{
  "model": "contrastive image-text model",
  "dataset": "photos with spoken descriptions (Open Images, Localized Narratives)",
  "train_examples": 50862,
  "image_size": 48,
  "crop_scale_min": 0.5,
  "horizontal_flip": true,
  "color_jitter": 0.2,
  "tokenizer": "word",
  "vocab_size": 4585,
  "loss": "softmax",
  "embed_dim": 384,
  "encoder_arch": "convnext",
  "encoder_isotropic": false,
  "encoder_norm": "rmsnorm",
  "encoder_activation": "gelu",
  "encoder_mlp_ratio": 3,
  "encoder_inner_norm": false,
  "encoder_patch_size": [2, 2],
  "encoder_depths": [3, 3, 3, 3],
  "encoder_widths": [96, 192, 384, 768],
  "encoder_kernel_size": 7,
  "text_encoder_causal": true,
  "text_encoder_width": 256,
  "text_encoder_layers": 6,
  "text_encoder_norm": "layernorm",
  "text_encoder_norm_position": "pre",
  "text_encoder_activation": "star_relu",
  "text_encoder_mlp_ratio": 4,
  "text_encoder_head_dim": 32,
  "text_encoder_fused_qkv": false,
  "text_encoder_bias": "qkv",
  "text_encoder_qk_norm": false,
  "text_encoder_parallel_block": false,
  "text_encoder_inner_norm": false,
  "text_encoder_positions": "learned",
  "init": "xavier_uniform",
  "residual_init": "none",
  "optimizer": "soap",
  "beta2": 0.99,
  "lr": 0.0012,
  "beta1": 0.95,
  "shampoo_beta": 0.95,
  "eps": 1e-08,
  "precondition_frequency": 32,
  "max_precond_dim": 1024,
  "one_sided": false,
  "adamw_lr_other_params": 0.0016,
  "grad_clip": 5.0,
  "gradient_noise": 0.1,
  "steps": 11100,
  "batch_size": 256,
  "epochs": 55.9,
  "lr_schedule": "linear",
  "final_lr_fraction": 0.05,
  "warmup_steps": 330,
  "weight_decay": 0.1,
  "adamw_weight_decay_other_params": 0.05
}
Rows from block 3 of the text encoder, named by matrix and row number. Rows with one number belong to one neuron. Each number is 500 + 40 x the weight over its row's rms, rounded and kept within 0 to 999. All counts start at 0. Numbers have three digits each. After the name is the row's rms in percent of the matrix's.
# fc1: MLP up (text_encoder.blocks.3.mlp.fc1.weight, 1024x256), inputs 128-255
# fc2: MLP down (text_encoder.blocks.3.mlp.fc2.weight, 256x1024, transposed), outputs 128-255
fc1.937 106:502482536541550463487553562547530510499621532533541478536477448472502562494454482503481485444488466486532563425487439575436489511507463522568459509498436467435481400473573520512492535512523530452427482538561392474520555523540481466542423543512513466555495526461463490472561464471488478456440454506501400513464542542558506560482414537515504474524574528486484488535484513507462541498536
fc2.937 104:549484577461528493470526554548484455476548480538493461505484504482485483536456613505469453497538480457496534509465500485445488519460534503500480493457455538480473476484577443486470583565499486461482506512510534474458361472500455463506488489513578530492520475425465538493491391460551496542526517566477436426532526510544576446462495500553517459526529569554504558515472487563525502547470
fc1.938 098:444477526550522469483511486551507505502538447468548571561489518492504488452542504503423428489489403483474522537437496504438461544461477451500475544519533541463517422478581496534514564469501464533522376470506484495510532524545425488462478479429530526560515553532502464534461502467490491511523526496469459476471553432558488501466444482528481474512556466516563528602475564528533597497508
fc2.938 092:521449437461517564456475458488495452474492454556476498492495457523521505496525485498460444569575501515502437466593522481472513456476511455539481505452532486512493422442504479451523536365437501544472470408513517502521550493494435477512494518500425469547500507515462532447539533478531536531471439542461529517520534509487542526524533496498455514454441439479507535508439468476422551434487
fc1.939 099:530495426462539487511466541513383453516432502569552455511612414453468469521523484470474533480500551484534522485449454494446441518538446482599479445521501541455419504515529487478468512520490512464486490470530503383469491561502433485495495483355588554523447482486492433505453447500518455512501495477538493472512591471540468541540558473501520551485519524500524515517494494515439530472569
fc2.939 099:542569414488426463524538450494489614550492528486462552496551504551579514492528540451495497516503638488430584488458461479479414476511436460524549556467534558505502515481548493523472569513553574468475536561506527523559518489510467501553555553445537535565469494511506543493511509496521561550499457442480479489522491512480547513467489421465513482465529447530535504473442551490493552461497
fc1.940 103:479498522489431492505500545439583517538535534470514561473471534439560533509544512411465457515466485574446515468504423533558502499541471503498520433546469536485483504462487474507534455472510409488493472507528458514488495504486459494458520477475490472448525560485484495486497453593520523486501554424548534526559510516517509533519554485559546532499491426548528480478565496448480427498498
fc2.940 101:483516467487430486484542455499466532479567511484582543504490494433488472519526381539451485504400553552515542520563529517505496471515490504489486511515502583504478565529479490514492502504508511518582523506487537455469537401520486511482494510496489486434527542496544530439471503489476501465506579441480529421499523520498423483566491459474579482480530453527561516481470528501532529551469
fc1.941 098:568491491488498473524493471521503500497485498476513584490526483481539504460468461558468548532527466530494498575495513513560544530549479529428440563455524433513552489467477551516415544553525549497469516463552493515494472489600506514462524467511447453473542535533582596524463470516513523471630493500477438458568423502477480498464469445489488423470476518490458527469496531434490512475442
fc2.941 099:427560420517468454536513524497492522470513524455513502365523511461520471438439476554478503498541508490513485524446501501537476515488541444438442467459542496470524470493514475463551490502470453486537477536510556500513521495410471494559442497490529569449496480486471548524441450454497485496431496466475521468555540532476514585459567498554463446487549440557465558532561561448477526559495
fc1.942 087:496482487531512543487467503510501522501470515511530452473528540454499496460529506583492541552525509500461533494479550573463512453461578449556518479524494446563493506456593445519506547568503571484454521576511442483538559490463518523430501511435530482527501400523545497536490521434444537476493568488493465479593487480424476473550506519510490473491423440599514484468495563511467496542523
fc2.942 093:492504524514596569436496576527563584471537469518541533462484526494545533525467453548505486506536528479518436544446448449548479462504510527483570396511441451478564483561476493498534551453476566549568520599496491470520455403470538449505419533502552504519477482530460503443467497519473521496418474495579565548524525539543484480474528517478426482456439530585541494448562479461495432452532
fc1.943 101:504523497524453541472577535478528487468502471474483519534525515555522536499542554456499533543483435467513481561497452573439448517449528572486498494472509478492503472575561483448468495529536503518487485481499528524464490539495536486592461442482488482569479492483481477478521505529503519528530414505508425442456439533527519536509535519607500475472550511497514485519538477545497478504462
fc2.943 100:479484475473499469468543503522507540499481575493411489456496542549441533498491483527573437529488497477514465500496484517500466435551455567506447467551506536492506474461535517486502431602544531484496533452513524531527574486484539548511556504544530547461482519460528458544537512491451501502466483515579549495460511499527520434477478458510507545513516522480514474561524532493566480477528
fc1.944 115:540457528564471521503487540487555538469516491502530504557408564458528514570515517499483466509504497538496464522501522532458488474497499471503482538498524521510448504412458559521396529529539550520513548570518489459594556536524546514577477577567518535513540438553562488505478474508517564492515510490575502476482443467458583538464500545497508448464517451559472470526466516441579540440537
fc2.944 109:569457482521437488514521534532496439539448524528520493525443583526497518484485482454550440510557555520502560527495545485475443400496494453403419533554520515483469472510502521389521498542401511565502532520514403604451524538481506504531520486463523506469505452551520509540461501492490489478433474489512568512474458433573471501444512557522480531412508511639447479506509451587434458430604
fc1.945 106:487508542513518500549536518580502426496457528431503479550494459554459543449428447479495462418449546542507461477493556482466486534528438440509471476500437513531532472455496465460477521533509477480464397485479515496497511550473467440472470559487495487470469483471520500532515541519534561505419470505495497488531518521510458423508539515499467468517486422463534516505478499540507486500488
fc2.945 104:575524536536511414471440488555510530433518554548468569510497487502445490527472470523535520488503572574471553575450540509496468539557468472534501561500469548546500498464519529543508458522561508550521530498497525572496500504499476480413523582424448468505480519461491533550471537474521526492431496436505511536535496414512515491427432486494491500491465542500516510540574573463531440486481
fc1.946 101:496475524542571516450449499491528484502518585463444513505442506478534500556474553551470444465514495511454570529465492470518499530545410486460478457569475548604457491495469549550510448411507499545478515494568510457515464484543535513568504521478535530525501520439538528540523456443580581508429566508523472497497518559511498537552511544475538529523494451479523508522457494457469474510476
fc2.946 099:492522484452547455475440522447490493521406501528442461484500446487404535552529502452492493526540440491521474505568473576508513477452571513473523527528561514479444424549492534425582536552527477468509463516550473464507507478445493450474525518521516479543510517533571406523482580455535534501473432469539526444534532563497473501535462516488502459537456569487513445458481570502482528476500
fc1.947 102:476503439418497469486487383465486535537580481516554565572509524507515467476478479522433534498551459517535544537434499478471464543462568506514530476584470474448466485476542447546423530473492487513517570542497523479546469497516515490555447583558516495531477525481537465489550514547463539481532478437509542491536536500478462485475552536513439488523490506485483502516492449512493463493528
fc2.947 098:544531494433546452462481509461457541517468498456493542513471568474462542462534530540508494514430418470509486394550510476521520443510485510456437459551461557497447489418545551511502526551473538480460489547455410551581503493514500469585482537568482485467517543503443492517516461472515533576531464552462524517438502556518404438484486530556551485518534507525493499550444417550513552511535
fc1.948 105:542486527516430428460512439469448586559467517472496486490536536413479506584529506457463489476493572483506500486524515560531576562515482479489551471541427494509491430545437442535518511493526440534450477534511505500489490515467474454518509537474473485493510432523527534514485568474449493494554447451481476496495504487522471448467416514467515488489511508503531444467455474446574480479542
fc2.948 109:573545465482506506468497549478431528518519592460584500504503490466500441489550497514472459559407439470474477476591482430463451581501462438469470493433473475456504515531485486559512551556572488477484601509461514500525523501553426501498525524528462453536495488519580474470514497513472413415506474442507557526509587472428443490509446547531488505443591476519510429514527485528518490468528
fc1.949 102:516545563460483560493510539514499551494514471535504603590475522507495473507470501479471485475528494463525421517496543456514425500474543472532477474456486460543465494579504588455501524555478521468433590503401494484506438435548501519564556496512547451474537485569511453531527537566469484518448507446605499470471498526530491476523438461524447492508466476461525533438522428510466550534461
fc2.949 105:489543520466498533441424516518478508529530524488528449534533455474459485537474516506479462547488475503440534521455556530487487417459451522523476507511496499498552480542474566502529484643487461602509541486445473435446495498497527445529516453502438470514460543528511575527471471562504498496481500456476437486490513489447533509428527522494556589511487466517470545421500428492469478482435
fc1.950 108:424470513521474463477485510489555501515470514465468497531442514512529522564501481446513535463425559570516500468439491486413474475490433488539517504503458487528500526495444493507460527610521453521531525538492485485505521534556559536461509494528433534543501552505541547514453512519441446542496438570465499474529481579485518468527508455465506460585548391441414513518513494405530519494530
fc2.950 107:482467482494541487595461510598528465563496461550528552517404445502509480524513472489466555558468516506486512521526561503459542451546542452488501467543482437547571460598491461461484472498490507498509460443522549533479542527527499476466479503495519420502533519500524506464474474478425503508457518520511467454421503512542547451518531509542351506535398436461504541491507458497514536465510
fc1.951 105:562481546518527464473481488536563504548514440472467524506532568540507481466504581525561558452472514467495502456474468437457506531518500545501505510462460541412507481546509503511445478533538558484457506434446552520606486435573486521490518526512507513511492580485498503531479440532465482487442450525481449444521572491497477497470484401574482493555478515508571561532467472391445498541540
fc2.951 100:512541512490523456484525493478471459529495539464514515481453459604513568509452505493526540534447519603513508448543540494433447518529531565503477518480541515528458493494463521521507485548505429508525497478461472479541532500520536503473470488592494468502462458458516475418502498539558482468573502448442517403484533505465407469545518495505499469490510486494504528470528479501490601490494
fc1.952 115:511500428493551474521575454505498534550542469539513505456530495556451523474528451560577499485494575574555526475477495513532559470427545468441509471585542487499419554429470568491471411490558497535493482534490553501628499519520481557472517462479525500441466508473471475531501535544494473478507510551486608421523550543481544577496436536492503565521481536512480513427482505516490456522486
fc2.952 109:426512446522482459523507451449505408494508568507488486513494543469473546515530511545511511469522510535521472454542489487495498486536476509460457447443532513422479486538487471506505529476499560498554453430413601531566468582497494550455483510483498448470487469433470546543525525397506481516434486573541459497460525510511493470524445536539521501549465503605474512569492536501546466513492
fc1.953 111:499537432525546506575549443500508519551377439507471460479539520475479518517499498435460434519535419565548500579484498538459499527521570472452484505463537518458532428487498513486468464477502466444522562501480477518568429435459496543542555493506473470452500472498516512508506498528571520456526430505436530501463558523477456507542531503474534449478522491535514432443533489464527480547504
fc2.953 100:438486562527488542450463479542512503475451531461525467456515548523466539511553550483539536450480450505514481475459464560546511467572466499506471513465513395454484483509519450560523459523533489505462545477514500534575512530463482461538464592483479445558507478406555471427535515562553463515567527478485448581531445385467462474471508560500423531454519522513459537511489510445502461505544
fc1.954 102:495490511434509447545495502504548536533490558568478582431501512508549413568512502543518474470486420497493534528456576561518512515491501469500499509492520547508497480435425493486517447467485562550471530461480459515495482532518559466579549559552524450450491478443466522507493480479547512556519436494464451494494480525454550431539549517555499458467497462514514511509556473393457512578447
fc2.954 098:433573453486523466499508446504504533485464461525445547503564533457467455543428439456508512429464511470556513460565468452554545528450480512517510442434505528440465542490500511520488476506491508423514520521467522580510460500521467476486538530460466555479576481461536479511545511466505430556534468507540514569463544571446515495434542529528488542397486465610482485477482579456487464527518
fc1.955 096:499477539500471436475496464530552485531446539467523465598494544510452432549561475481560514442454549488546587472518527525519509471462502492547518569509480523442515543515479480477616502532564509483569472426493503537491477590516509453572418540486501500512522520561502557545452560478517446486530507500489510449551489497442539508490489529481475514532479458510492559524467539560462411468494
fc2.955 096:438483479555498435566475573546564469510501457532548509462528407459481480454513527560536513458474470502528526461561532440552446476500426442482471513519521491501413437542481466613468444501430467461558487515451525504464482567483476421452508518499556571478520463477464490541534503432507491509557568504414474542588521530474513516501527479484499514587487453515473482513465501472496510481522
fc1.956 100:554468533500473506548375471472472543519489532449512471439502504446428463449503520563611525417528536381494540503566511524482528438492518487499528541565455502486446477445511440536456524497532528488487492537504450511491533448492489473502598523493486445517497514492532490547458554534508460496472506497542562444490464546446529463584521498499599507488415465485449524453562497538494512506496
fc2.956 098:502454500481561527479427456513545466478519430463507443560504558462524576534499523509465520508514391436511517529487539511522486507520491506495518548489565535524402467518431452536487492445451471496575442458479508561429513447484512586492502515474504478523503462481489483452492503535602438496481426468556475429470438516475560542483530512531477489479548580488447501472539476514465465435559
fc1.957 113:500528445475576534502557483567496470481451551547471501538467607465505494545477519530472497491499464542508543446482507531432514519434508506481489528469505552491514539482454479503460530488501450486431526423477494593446521512514546554483455491544498496467414475555498458536483474467456487525590521614456485458538500489482454538540515520533548509501471546476508481454536534561460488517434
fc2.957 106:445479523492426508552550472488520475495449456520456551533474480485518530521526500462518417424514405459521507488443437487522490470476469555508531495533483470466479434431522420514486589522532479485469504499560447504508495538579489510504481579550471497492486474473498492464514437475469522482473437538513503535486529455505493541552477494526532492453552547429474524451520490517536513512472
fc1.958 103:487513491521466502623441503600463542496513506514453502541418446505555549515485486488484536519450476466479459460522446534455431464514507465484560542472469504464485479491545469479547482443544528485457468494504444482457419530444526507487517526461529404531435452525529468499487482512489519532472501440508463498487545534538496545457511583472579473463503500489410504524494530446464445528510
fc2.958 101:548417500523447463562489489519550521529481492502537464486510551530556533520517474489495416481489502522543504530404583471448466455524529471543540518478495539481474490472432454455465502489480482516449533544537563468524498454458587451435553485520510523461500533503513550393470469547481517471471509532477543430530532515518584551506562540659580507503467451520497551574505505445443522444524
fc1.959 089:453512538419514464542503553421499587519447485464507447522506613558476498476566534556580541507509476440487514507498486459502471452460561494543540533586441492505561470576476472564475494507570465432539554551495523455500535469502403484514496515456539540480553465473477541486420499518549494472464501488473519537461504457470518539473446557454531503568455438511558538502478560514494461509505
fc2.959 092:557559511499548497523497503514506470435520536514519519517487519523462554544549458462510475529506505470509469530410411521534532449506461547510502543521506508540442478519537485528567446479503453495509497481424419516491603435533474485442548489466490433494529524591443497507539447431479451471504497500403523476495477477428485456486566510482505472502512454494516470502509591451505534518528
fc1.960 102:508523533480575508537519499480511512480514505543473498509457543374492553536448470503442489519510408516481393444502498532455510463457525483545501491429438516486517521494499490513536517481489458521477512501484511527477511536485492528529446508569443460384463498441525460491495476504443443537443522490566463460559502422538480559441519542499531510460576508562493453476497494524456464497525
fc2.960 102:477513533527540518454453505531394556629453473495523490497467479508518518435427425511437507557500508513492511450513501547461475425466523477537453510417498461546506549468523542526512501467513484526522532479495491490500502511500554397457498558522455483485573392534477510488441484434533493510458543567469457432518567464434421456473467501522541512473530519529519485549581525530498510439511
fc1.961 099:510524494566478472504457546538416482487524516474476481521468518528481573512523484548522452469502448494477493524543497505508511484491454518465536422485464564453507479473522519514479514433453525522448492491499545480462472449585456503560465490535539587547480449456507459466398452481446451527500595546550450486504391502463435512473500440478588518450523469521463435466465476449517436461554
fc2.961 098:544497532435594515504505514516492476566476470437515488524484531553530467472508507536509456501480566539438477514502505522522467557463487496532497476516474498482453517530564516493495465456472465402461475498560518489545536443612516510526508484483566607556503396525446468461436459447503492411538515484490573509495519488461501471536443514498500585602511458497444571477467521561521529494560
fc1.962 092:461464542521515503417524519465502560525530494558493427525471468479445489451557518447563418500517476520437477571572594529509526480525554533575421520499449532587533524496468553546422423478479469495518487480454482458484537535551583490461538436492462516543558544486405510495474493450571449556509591478555453506514525537517417435492501512511435513560451499543519501534478559487442529493477
fc2.962 097:502547507471500524489542506450468528482495415514535473516474445551494507485598553528500484486563514538516584462462449542566446517534485550522464446529557514511558497535507536464461491450471498496491442492455549466563457536497448418561454468414477500541472552547479545498473504483466526501566570493437556484464461484517572518542524469506547469485547486575441509573449578442461459485494
fc1.963 097:502526485521495432421491511492436512531450516439521497549479468478462545450451457492465442571469442489590476444483410392496504459561498500558479551527515457448518516453547538487521501501513482443523442561458482493526493460443504483536588466435557481453469494535554493483531446430588556534522556529489473474541484545549549593496541465458432507437502505482507557535470511508496448514500
fc2.963 091:499409544573523448438497451512446453489496487548565478511470477494441482533598492440541511545491479574500462572547434559495495548457517438515533545493473545564457490508449557571514450431498538491565533457450492515515523517464508530519553447489535469431464471516526487515531437496493573543521542476497485513492449480489435510513497475477495463443560424527433498493458492497466553475511
fc1.964 094:533479458562550475559547436491513543448512472443524443560489481494466502533497476521521514521500501581458555505470490459474465431424532578505524525492517460432538513555480491552506464460472551556512528567578451468456473475517444451412555565460405515506542476462515562444470521555479569516463430485559542489498416515432489554546468434537444505509476460547528508484490486563494506465545
fc2.964 094:473495457497534547551557481532496576489465487497565512511534484411490500507580528535459473476497550478527586506484570523499526518520493563519587503512409486520471542513485522500443523490459529469486489468440485495507409547491503535464474419517489472466475440482433586445464503398557511544468451491442558468454526439551544483538521555509449550490489459473538526482568532523527528470504
fc1.965 099:508457525402547551470441449447538437544424601444505502552470572459474578550497482523515543503505487436483502494474468496508515532515449543521468451512501516580495482531485535526429525510496511456461513497552521442488537514453510454530524484574625463525465535519539499538524464485554439466525540477492499520498500578568462502464460509533485478504441533458543494500493520579531524510540
fc2.965 106:498570498578508567479582507546520462537537533480493521497488507494509538496508519423496451465483576491474433477585577508458438556492527483473467516473509514516521511538502489501455480510478556468503542535562495504536568488494493565475478440441434537503511473426484477446474515471495535491449535458464539471481487501505550461481415555517468452509567560513458525504534536531477470449529
fc1.966 114:507474468487434535488542589455488488459497504403523511464471413558518454408475483490536483478486429483422452484473549463452496521506453418508502568517534511535479544538499550433457507542453526438487540500512511465512529448528524517436511388472506555511506490514556483544508470465497544551482453506485507534503496526512519539464536559522507471532513483460492442487508507476463469565550
fc2.966 109:427489541573504508467498512529463507508491517428543451510528452388515552518518486555467491487507497470543464460454566490495513510489492535540557518453416502571560514603438468531497522530477538493498541488556536447546507522481516429457531441571474446461464473496532494456508502471533491464535520563495508512473480533507562434485540502557500494536514588504444467560514463498546459526550
fc1.967 104:497531472510485478492545463576492485466431514462507472550507545557494513481423447510467531523500526516472518437545503466531505493433480530532477479543480550600455423529442483528513470463488429510440500516486506494489483518460530506550547553448550516467489513495506512512431531475529432459490470442520548486444482480582513485541472518430564498456479477514452446492446529542520523451445
fc2.967 113:467508583447482525473521454512497510423494588504490510448465496532487496495437480573511513514470515520511522455478531485506510567512538525432439530420474514488480404519509546541485566552467460501503499547516515589510538518580450448584510475565476539504491491515546527505510475477454474485438469514558547433440471498487516485507422540443514488453524498468480485491443519505467531573570
fc1.968 103:464484505495496511523528518441572522521479518427549456476484535469427503513547442518485502541503470463501449610560520478533509524479468495509422504532554566434542581468592479504528528536505505421487517520490550484524548602511528571502512456508446502504493485503428548482574509462535456591480572491511544599484464547498547586451499534459488498497506501533504574476452549550490528487445
fc2.968 102:455519484478561573512537528452486494510484470453517480441552542411463500497461501540546435427527568552554510444472415523483503508516506455518511484520501460519495524502465492555537554596519507497530500474452536488448515483562470487550507484517506539539524480510479460472548531545439516503477435520419507480507486474502540573474380496533616495458529519520490569444509482520523554524530
fc1.969 108:569449464529506551440570519522440526562523532488597497486528467554485542495475481488510563462478471473472525510493504558542460496511510446479440473441511553477561459429539473509520433485572480473491507470491416501459464499522486540524474487579537513529491524571514538535461555530493503524504538563503499461530488493506544482501431528551541546532566438487479469451540487494547460488548
fc2.969 104:519505563472553477471510496476518479424538449484529584440470489449444438518527496479516536484541438532559546550471529499568501462553515476487483504542429543499532488510506495479544488473492436472441456432556465556535451541504512497514482429550495441466478458410469516613491490558539469470440485470503515520503548584521504525484535490463548473515541480474535452481548503541470590532442
fc1.970 084:457524579428482431515457512509457561490558542498494465526512495495531471464527460568479491484529529456515457429526512539506504474490494529463494553538556535463402535530522483467502508495497498442529475489491459516410459536518547513519570531538496481536582531454508545515492532501477527539584531470536484512434451547511455526568506519523384569430451481499495526496489498481452529500533
fc2.970 093:464479535551559425517491519532532451499528464472474478441478507471515513472510510492494404478515510491495512455496517517540466487493536505491537587498575509536456428574526531501514514475565520487508496489434510476428462550513512495511484503489501481504482527523459465445492498506482561472532501467454459566470480481506468458536489461465449493535556471459500546458527592402533500525491
fc1.971 090:547498489583584527489506491444537488562502540507523503461582522531447517481407593512508508444492507546528474474424424538518598515538524541516492457501485495460518467458501517534511496565542510562481588506497499464558490498468516543513462466547554520476476482513491516497579496518527513506540462534545453458481536537458502495454522511562526481477519527490590477533439482489451445542494
fc2.971 094:472459562479511471485504517509486470459492522545526445496510528511444465492526481521442525472520539485508509470447518534496423466529501519540439518510561518536498475430463579500493533548546564445456517524513534457461393557509521511467484515520519506467478607448511439475474441500523462490502454509545488462502527478494533439549520569451498476517488475506554521540558479500570525520520
fc1.972 105:575462536442527521483561489525531499504502480474493564511373485521477507416470508574528450469459548512444529453444539578529595466611407407520518473553453508451496551461492505474452467506520472500533543487546494526539552481457499567524400497515528597458481504476483480518506534483530475533557555517478481589497480541478496532494478539507469550540454471520502526499445495480435496438466
fc2.972 108:551463500460467524499537473441551558526513462538527560494566480523444501431494507400485552493497484506504447523539564557584557591553485514531477490566537534497491522460510438485466520557472454591540434505546425524539502462501513530532472481495479499528545499428533512501479474452522558521490528470499537520532576589570544468555435549527495518546537473558458491514511489474488485425501
fc1.973 109:495470504525505452473547518561514552471539505495524599454514494499484488520511442541558460527475563549559521529440503467512489528508491486482532490500489431436488508520470563522468457542440490475500433550446501481488505546571572445511545523486566481414421484536582489508474488510557456451465502511512497531496484472437498560463506528558515606487503507506477431548542504523501498453465
fc2.973 104:480500529532546552568544551515538513394557534545474497538489435523452540499526540493486474494540496561479482508484544507525555502526473502507532540461488495518529518476508514489521487403548552538466506511569505522530513458528508442512505562502464505427420563468478514442493490477467477458489498624517499482631534489546439528509500556526452527555536516512525472496494480433522504441446
fc1.974 095:424530536487472516480466434483463453454524571485591522501464475487485520511570598468556536555455552576529553473453539467469529458527421527466481479503476549479535563464568537506505515462438478512518446490538592505462471540489520511511496506477515531555471528512535516518515507437472457506504457499547480489454526447482457537558487483446482462481529532470465517532466517386514565515425
fc2.974 102:460412529459505487478512486514492498529529504518542496574541502452527467507503436499451553526485459573506492488507544549519505489590482475490522548533535552566517518483560475413487530457547525410508608542464484518507519492516543462434530554471538590556521439523500447547538517496548528434462506460450578444466493541507485562477481438454515512516521493530516492573544528532452491593548
fc1.975 086:449502499525564491517555506571528483485522478443494508420564472530425512534482565471550543547513444469528473528491449504495467522487476562493554404414497476555510437461522531488464500594499491504475515475550489516441524539542507487515405421506484497428541496481457457521527473538544439621558529441450577515490478583511467502531474505458541529494466491469465519450448563416464535462486
fc2.975 098:537462449475496532508479468475462467551484504480542522431573457544514519501486392406570477508512412543452449521521550536515499524496494437533391573530527514500563472522528510449477445505493444512497459459528536520482444498474510450509488459552515464506511545495523454435536479472536546534492449464477449485515486524481403500489488532439432494529491478440525534493475512469422469501481
fc1.976 111:458488517488468488473379493498478512550507550569482544552562497551460515460497488447504503472465468505501513438561529483478481543481432527508481515481535500474519485515539481466489501504500471497403504574503490468506528476508460457476479504440520426464490513544471481553524473539514519426530366468442514526505407486547527559488594522598502491557496539426582465503509482403476509484504
fc2.976 118:480574499476508530536500480570528529543512520512430502495558473511501465564483472468456432462473525476495445514528543518535536506520559484467495546479417571479510536527482512444510521531417562516435505529482494594477493556532458491440451481497534498559503523523482488487557534527478453525523556544505473578545490481503516504488477551516450527539479511439506448519491422445536446428545
fc1.977 107:490481461475538443533505444519429481459386479497569553413450504454497507509498480533548473506535411485515439528570521538437491549453510520525532501490486489548457468471504454489525527510497504521500529502502432572504525473572528516507483506486437517529531509446530455467522451549526413587452460458503508495464467554535426564508525492468441465548489534478527452484576518498462546503546
fc2.977 105:548551491559537487475482546481473489517473507441521526503531500475473494443470482527410475587466490489501485466519491527504534504545468515452505413425496478499551563515570440537509450503570504537493522451596592573508508543532492460519449496456500494504480473546553558499434477460584478556543555539477520542422540455478504521536487506425537506542499486552458466468478448554520468524571
fc1.978 103:521463633457544423422461542492518514592509455488481575566571519402475532421462581514494465533526497493499450526507505437555461549462555470523507539483559489470465459506538414569526446465496460579513519517524533502529473539458547520454436495430481527438406495535470540470462548505430555527458502522524495488496457559495487486540456461504481442485434587519469448481474489513501552535533
fc2.978 103:477479542466544551515484484531445504467494506529551420452439470458496576578550528503498493500519545525425440528504532456563511555465528471515448459439541520506477542470554466444506452509543453503548572450532480472466489424558423467440447515494393534519459470543478481498560460529496452481528542506534455545524511547516541504475436499455434473490470568472520459532462516531518571531515
fc1.979 093:496475539379473559497509493500542497511547504525477514508581487619504455482483561523516528576481547444528535538454504447409529559542448465496473511512480499468430456495495502545458458547571548552503473539512461517443463539458475557449430487499463460459527499476484554512453543589502454535482538498434463495509457422481494498447457502506525565442578475531530388492501584466525439543464
fc2.979 097:441499518462539470502475512501456568439508478489523482454537483428523483535557505495587535453487506547514542523502563492594535452458512498458508439456527484521405437512480521445596523492515415525482529539490507493488467540537480470486523459555567560459488549501520499441586521548495549516485515502486514470528481498482456524528586499487524453516508444466479463540600490500497519495417
fc1.980 098:488535532492500514540538488432507536450464502537512575514468467531496484452394494595481478487467462458486518500518518576485495514518535448477508519546481481439441462543499461447504466603541455591550495469522509502510483531550450408530566505472533548474491459540527452454523463469499525451523497477529511456468445598492547520489536586458472503544553469469548400494553568508495470467530
fc2.980 096:480525513578440430508456467447538512518500538508571455542498440507466527455563454492507478467442498489532500512482464556537470502463564410545529516479480577519441530480463505489554577482493494433554529515426556466502511507510552509441518446509470518448536499460495479456527514486509455426565540480452459584453574529482505534562489469528501538549439548500559475435545569574500439508500
fc1.981 104:549528554388519551494508467593487558480576503610500511539485409528501578491434528493430448523470521486484544480498559504527504499482451434402469505501468435530532474454502458527444400562520488505486452463556457511497473544560439531476409434435497525533504485518450504507450494527454488396484493488514489483472464477497575494475418482503527524526469480460596504537522551582480530501582
fc2.981 098:547545446473431579429374478518498499536427505439457512533475549545459509506441515484532578478532498471489503540525478493515418463535512496486511582524557517470430453467500520489518502472436494504502483485538500519498457556414432546482445434572446476492471545529475504522558536515537525534512485462464521469508560534485508476502507497460480569568503517496565525483516555471410498426526
fc1.982 093:534506542475500531528567516591505487465491482549531532530419479552562498519524479530487586450423477553500515515479595522462528478533483472534502566514550431456529551498498521480502499488443457558523469471495437523477538528482502523478515495515488481457523481425530498444514483443512482507506496441580497455392550437482575502515548463498490428487612533463462499489488475504483512548506
fc2.982 092:447538489528520537479519463539459539523543486465452422500523525519488465550504479548491484572530465530513528574534475459437375455584477469530551538470449449495533502509495436467565528562486456508557515495357546531489466524590502514452471534454490489379512480512538486478456520509477416466528480498513579490445535510479500514470518517552519537569481534483496504484576454465498498573411
fc1.983 101:446468477585426542577557542506450446536517550445483488514471519512495494537466494450461486482503564495549495535490525555498506467499547470606463495456507543503535451554507472420513525494550532528499548571474523539477511539456545418518498498550529498434499467522491468535525522444500537520498465525535452452511587487509505604497514517517461480527519479511559500498517553476573468462551
fc2.983 100:546500440501426492514491540439501498524493490411556514519507498479503478454516465533458410477538550501596559527517441470456481512516495461481473406508515451537460475492539436479552469571442560526543502505480523430564548483515514490589527514467459479439515476552465527517419495494513462543538542460474535433463579467518552507454471527513468470499548531508492485555489501536518520451531
fc1.984 110:447498427447545530481417440496507490554469491440462508480526472448563463500511577600488569451534431481504495539525477492537473431546457470494535533615496504512490505519534520514435472556535484508451506467531515535542477523410503460603532526542448509559496467482515532493569498455483524492547486453462514505509406486489453506526466506507502511528522496483462472559489479537489540454468
fc2.984 109:437415465467523511468439510493497513513520525492466488465535479451453557453560573537531502492568530422505436468515485526505531434565530579486497483453456502494438533523528529482495537505577623533553517553472506512515479456528460453477505514471471462498586526466511569512506595479513511517475562448517474458502485489489542522500458470487534467538499542523431492497457467488584457491524
fc1.985 111:537470563518523505546481432502523508564536482506513574534480552568467501498452496521443486566494474451497502535503496409542470425465572499506510479523478518454487564579426543477473437535476476456560465478498519524524488501515474455432545462513415535507519598482479490569476440491550429519528465481490532583455502562464479545445553509458463480498470441536446516469448497513518444503512
fc2.985 101:486526534427544506516477524515489527440482483529493452498500464514491478503486480498458525528538513493432487514500471526582448435443474433490574502507537465514508440501431511586471532524573510435481598424545563483562521479474523522543521544490519397465478552511391450473559486455488494454513518442570450552426475540599470513440460480483532528500457560542507463499468499531459546534478
fc1.986 101:468454501505578516500498454563472473459468530454519471572557460452484432462477440444516511479462465468493511505441476473468494518482448538580498563547543531534535524488489458479444473506538523498462482527534491562456491442468550415409508498522506457449484529504539489497454511516499427534470434520577567499572542496616446478480543546512498544493481502436498531472535544521438539463528
fc2.986 097:565538610510449480479469540549577501431472562580536470477503522468428466534512500436516493484478513505526455546501541425499521510482502563453579560495526495438511573533516512496512500536470549482434484567529420501565521507534430556493507495481575529536457500471460451515524495470557563510474468488477495534534554497504491573495454532454476427449515492465482434410577499589465524564571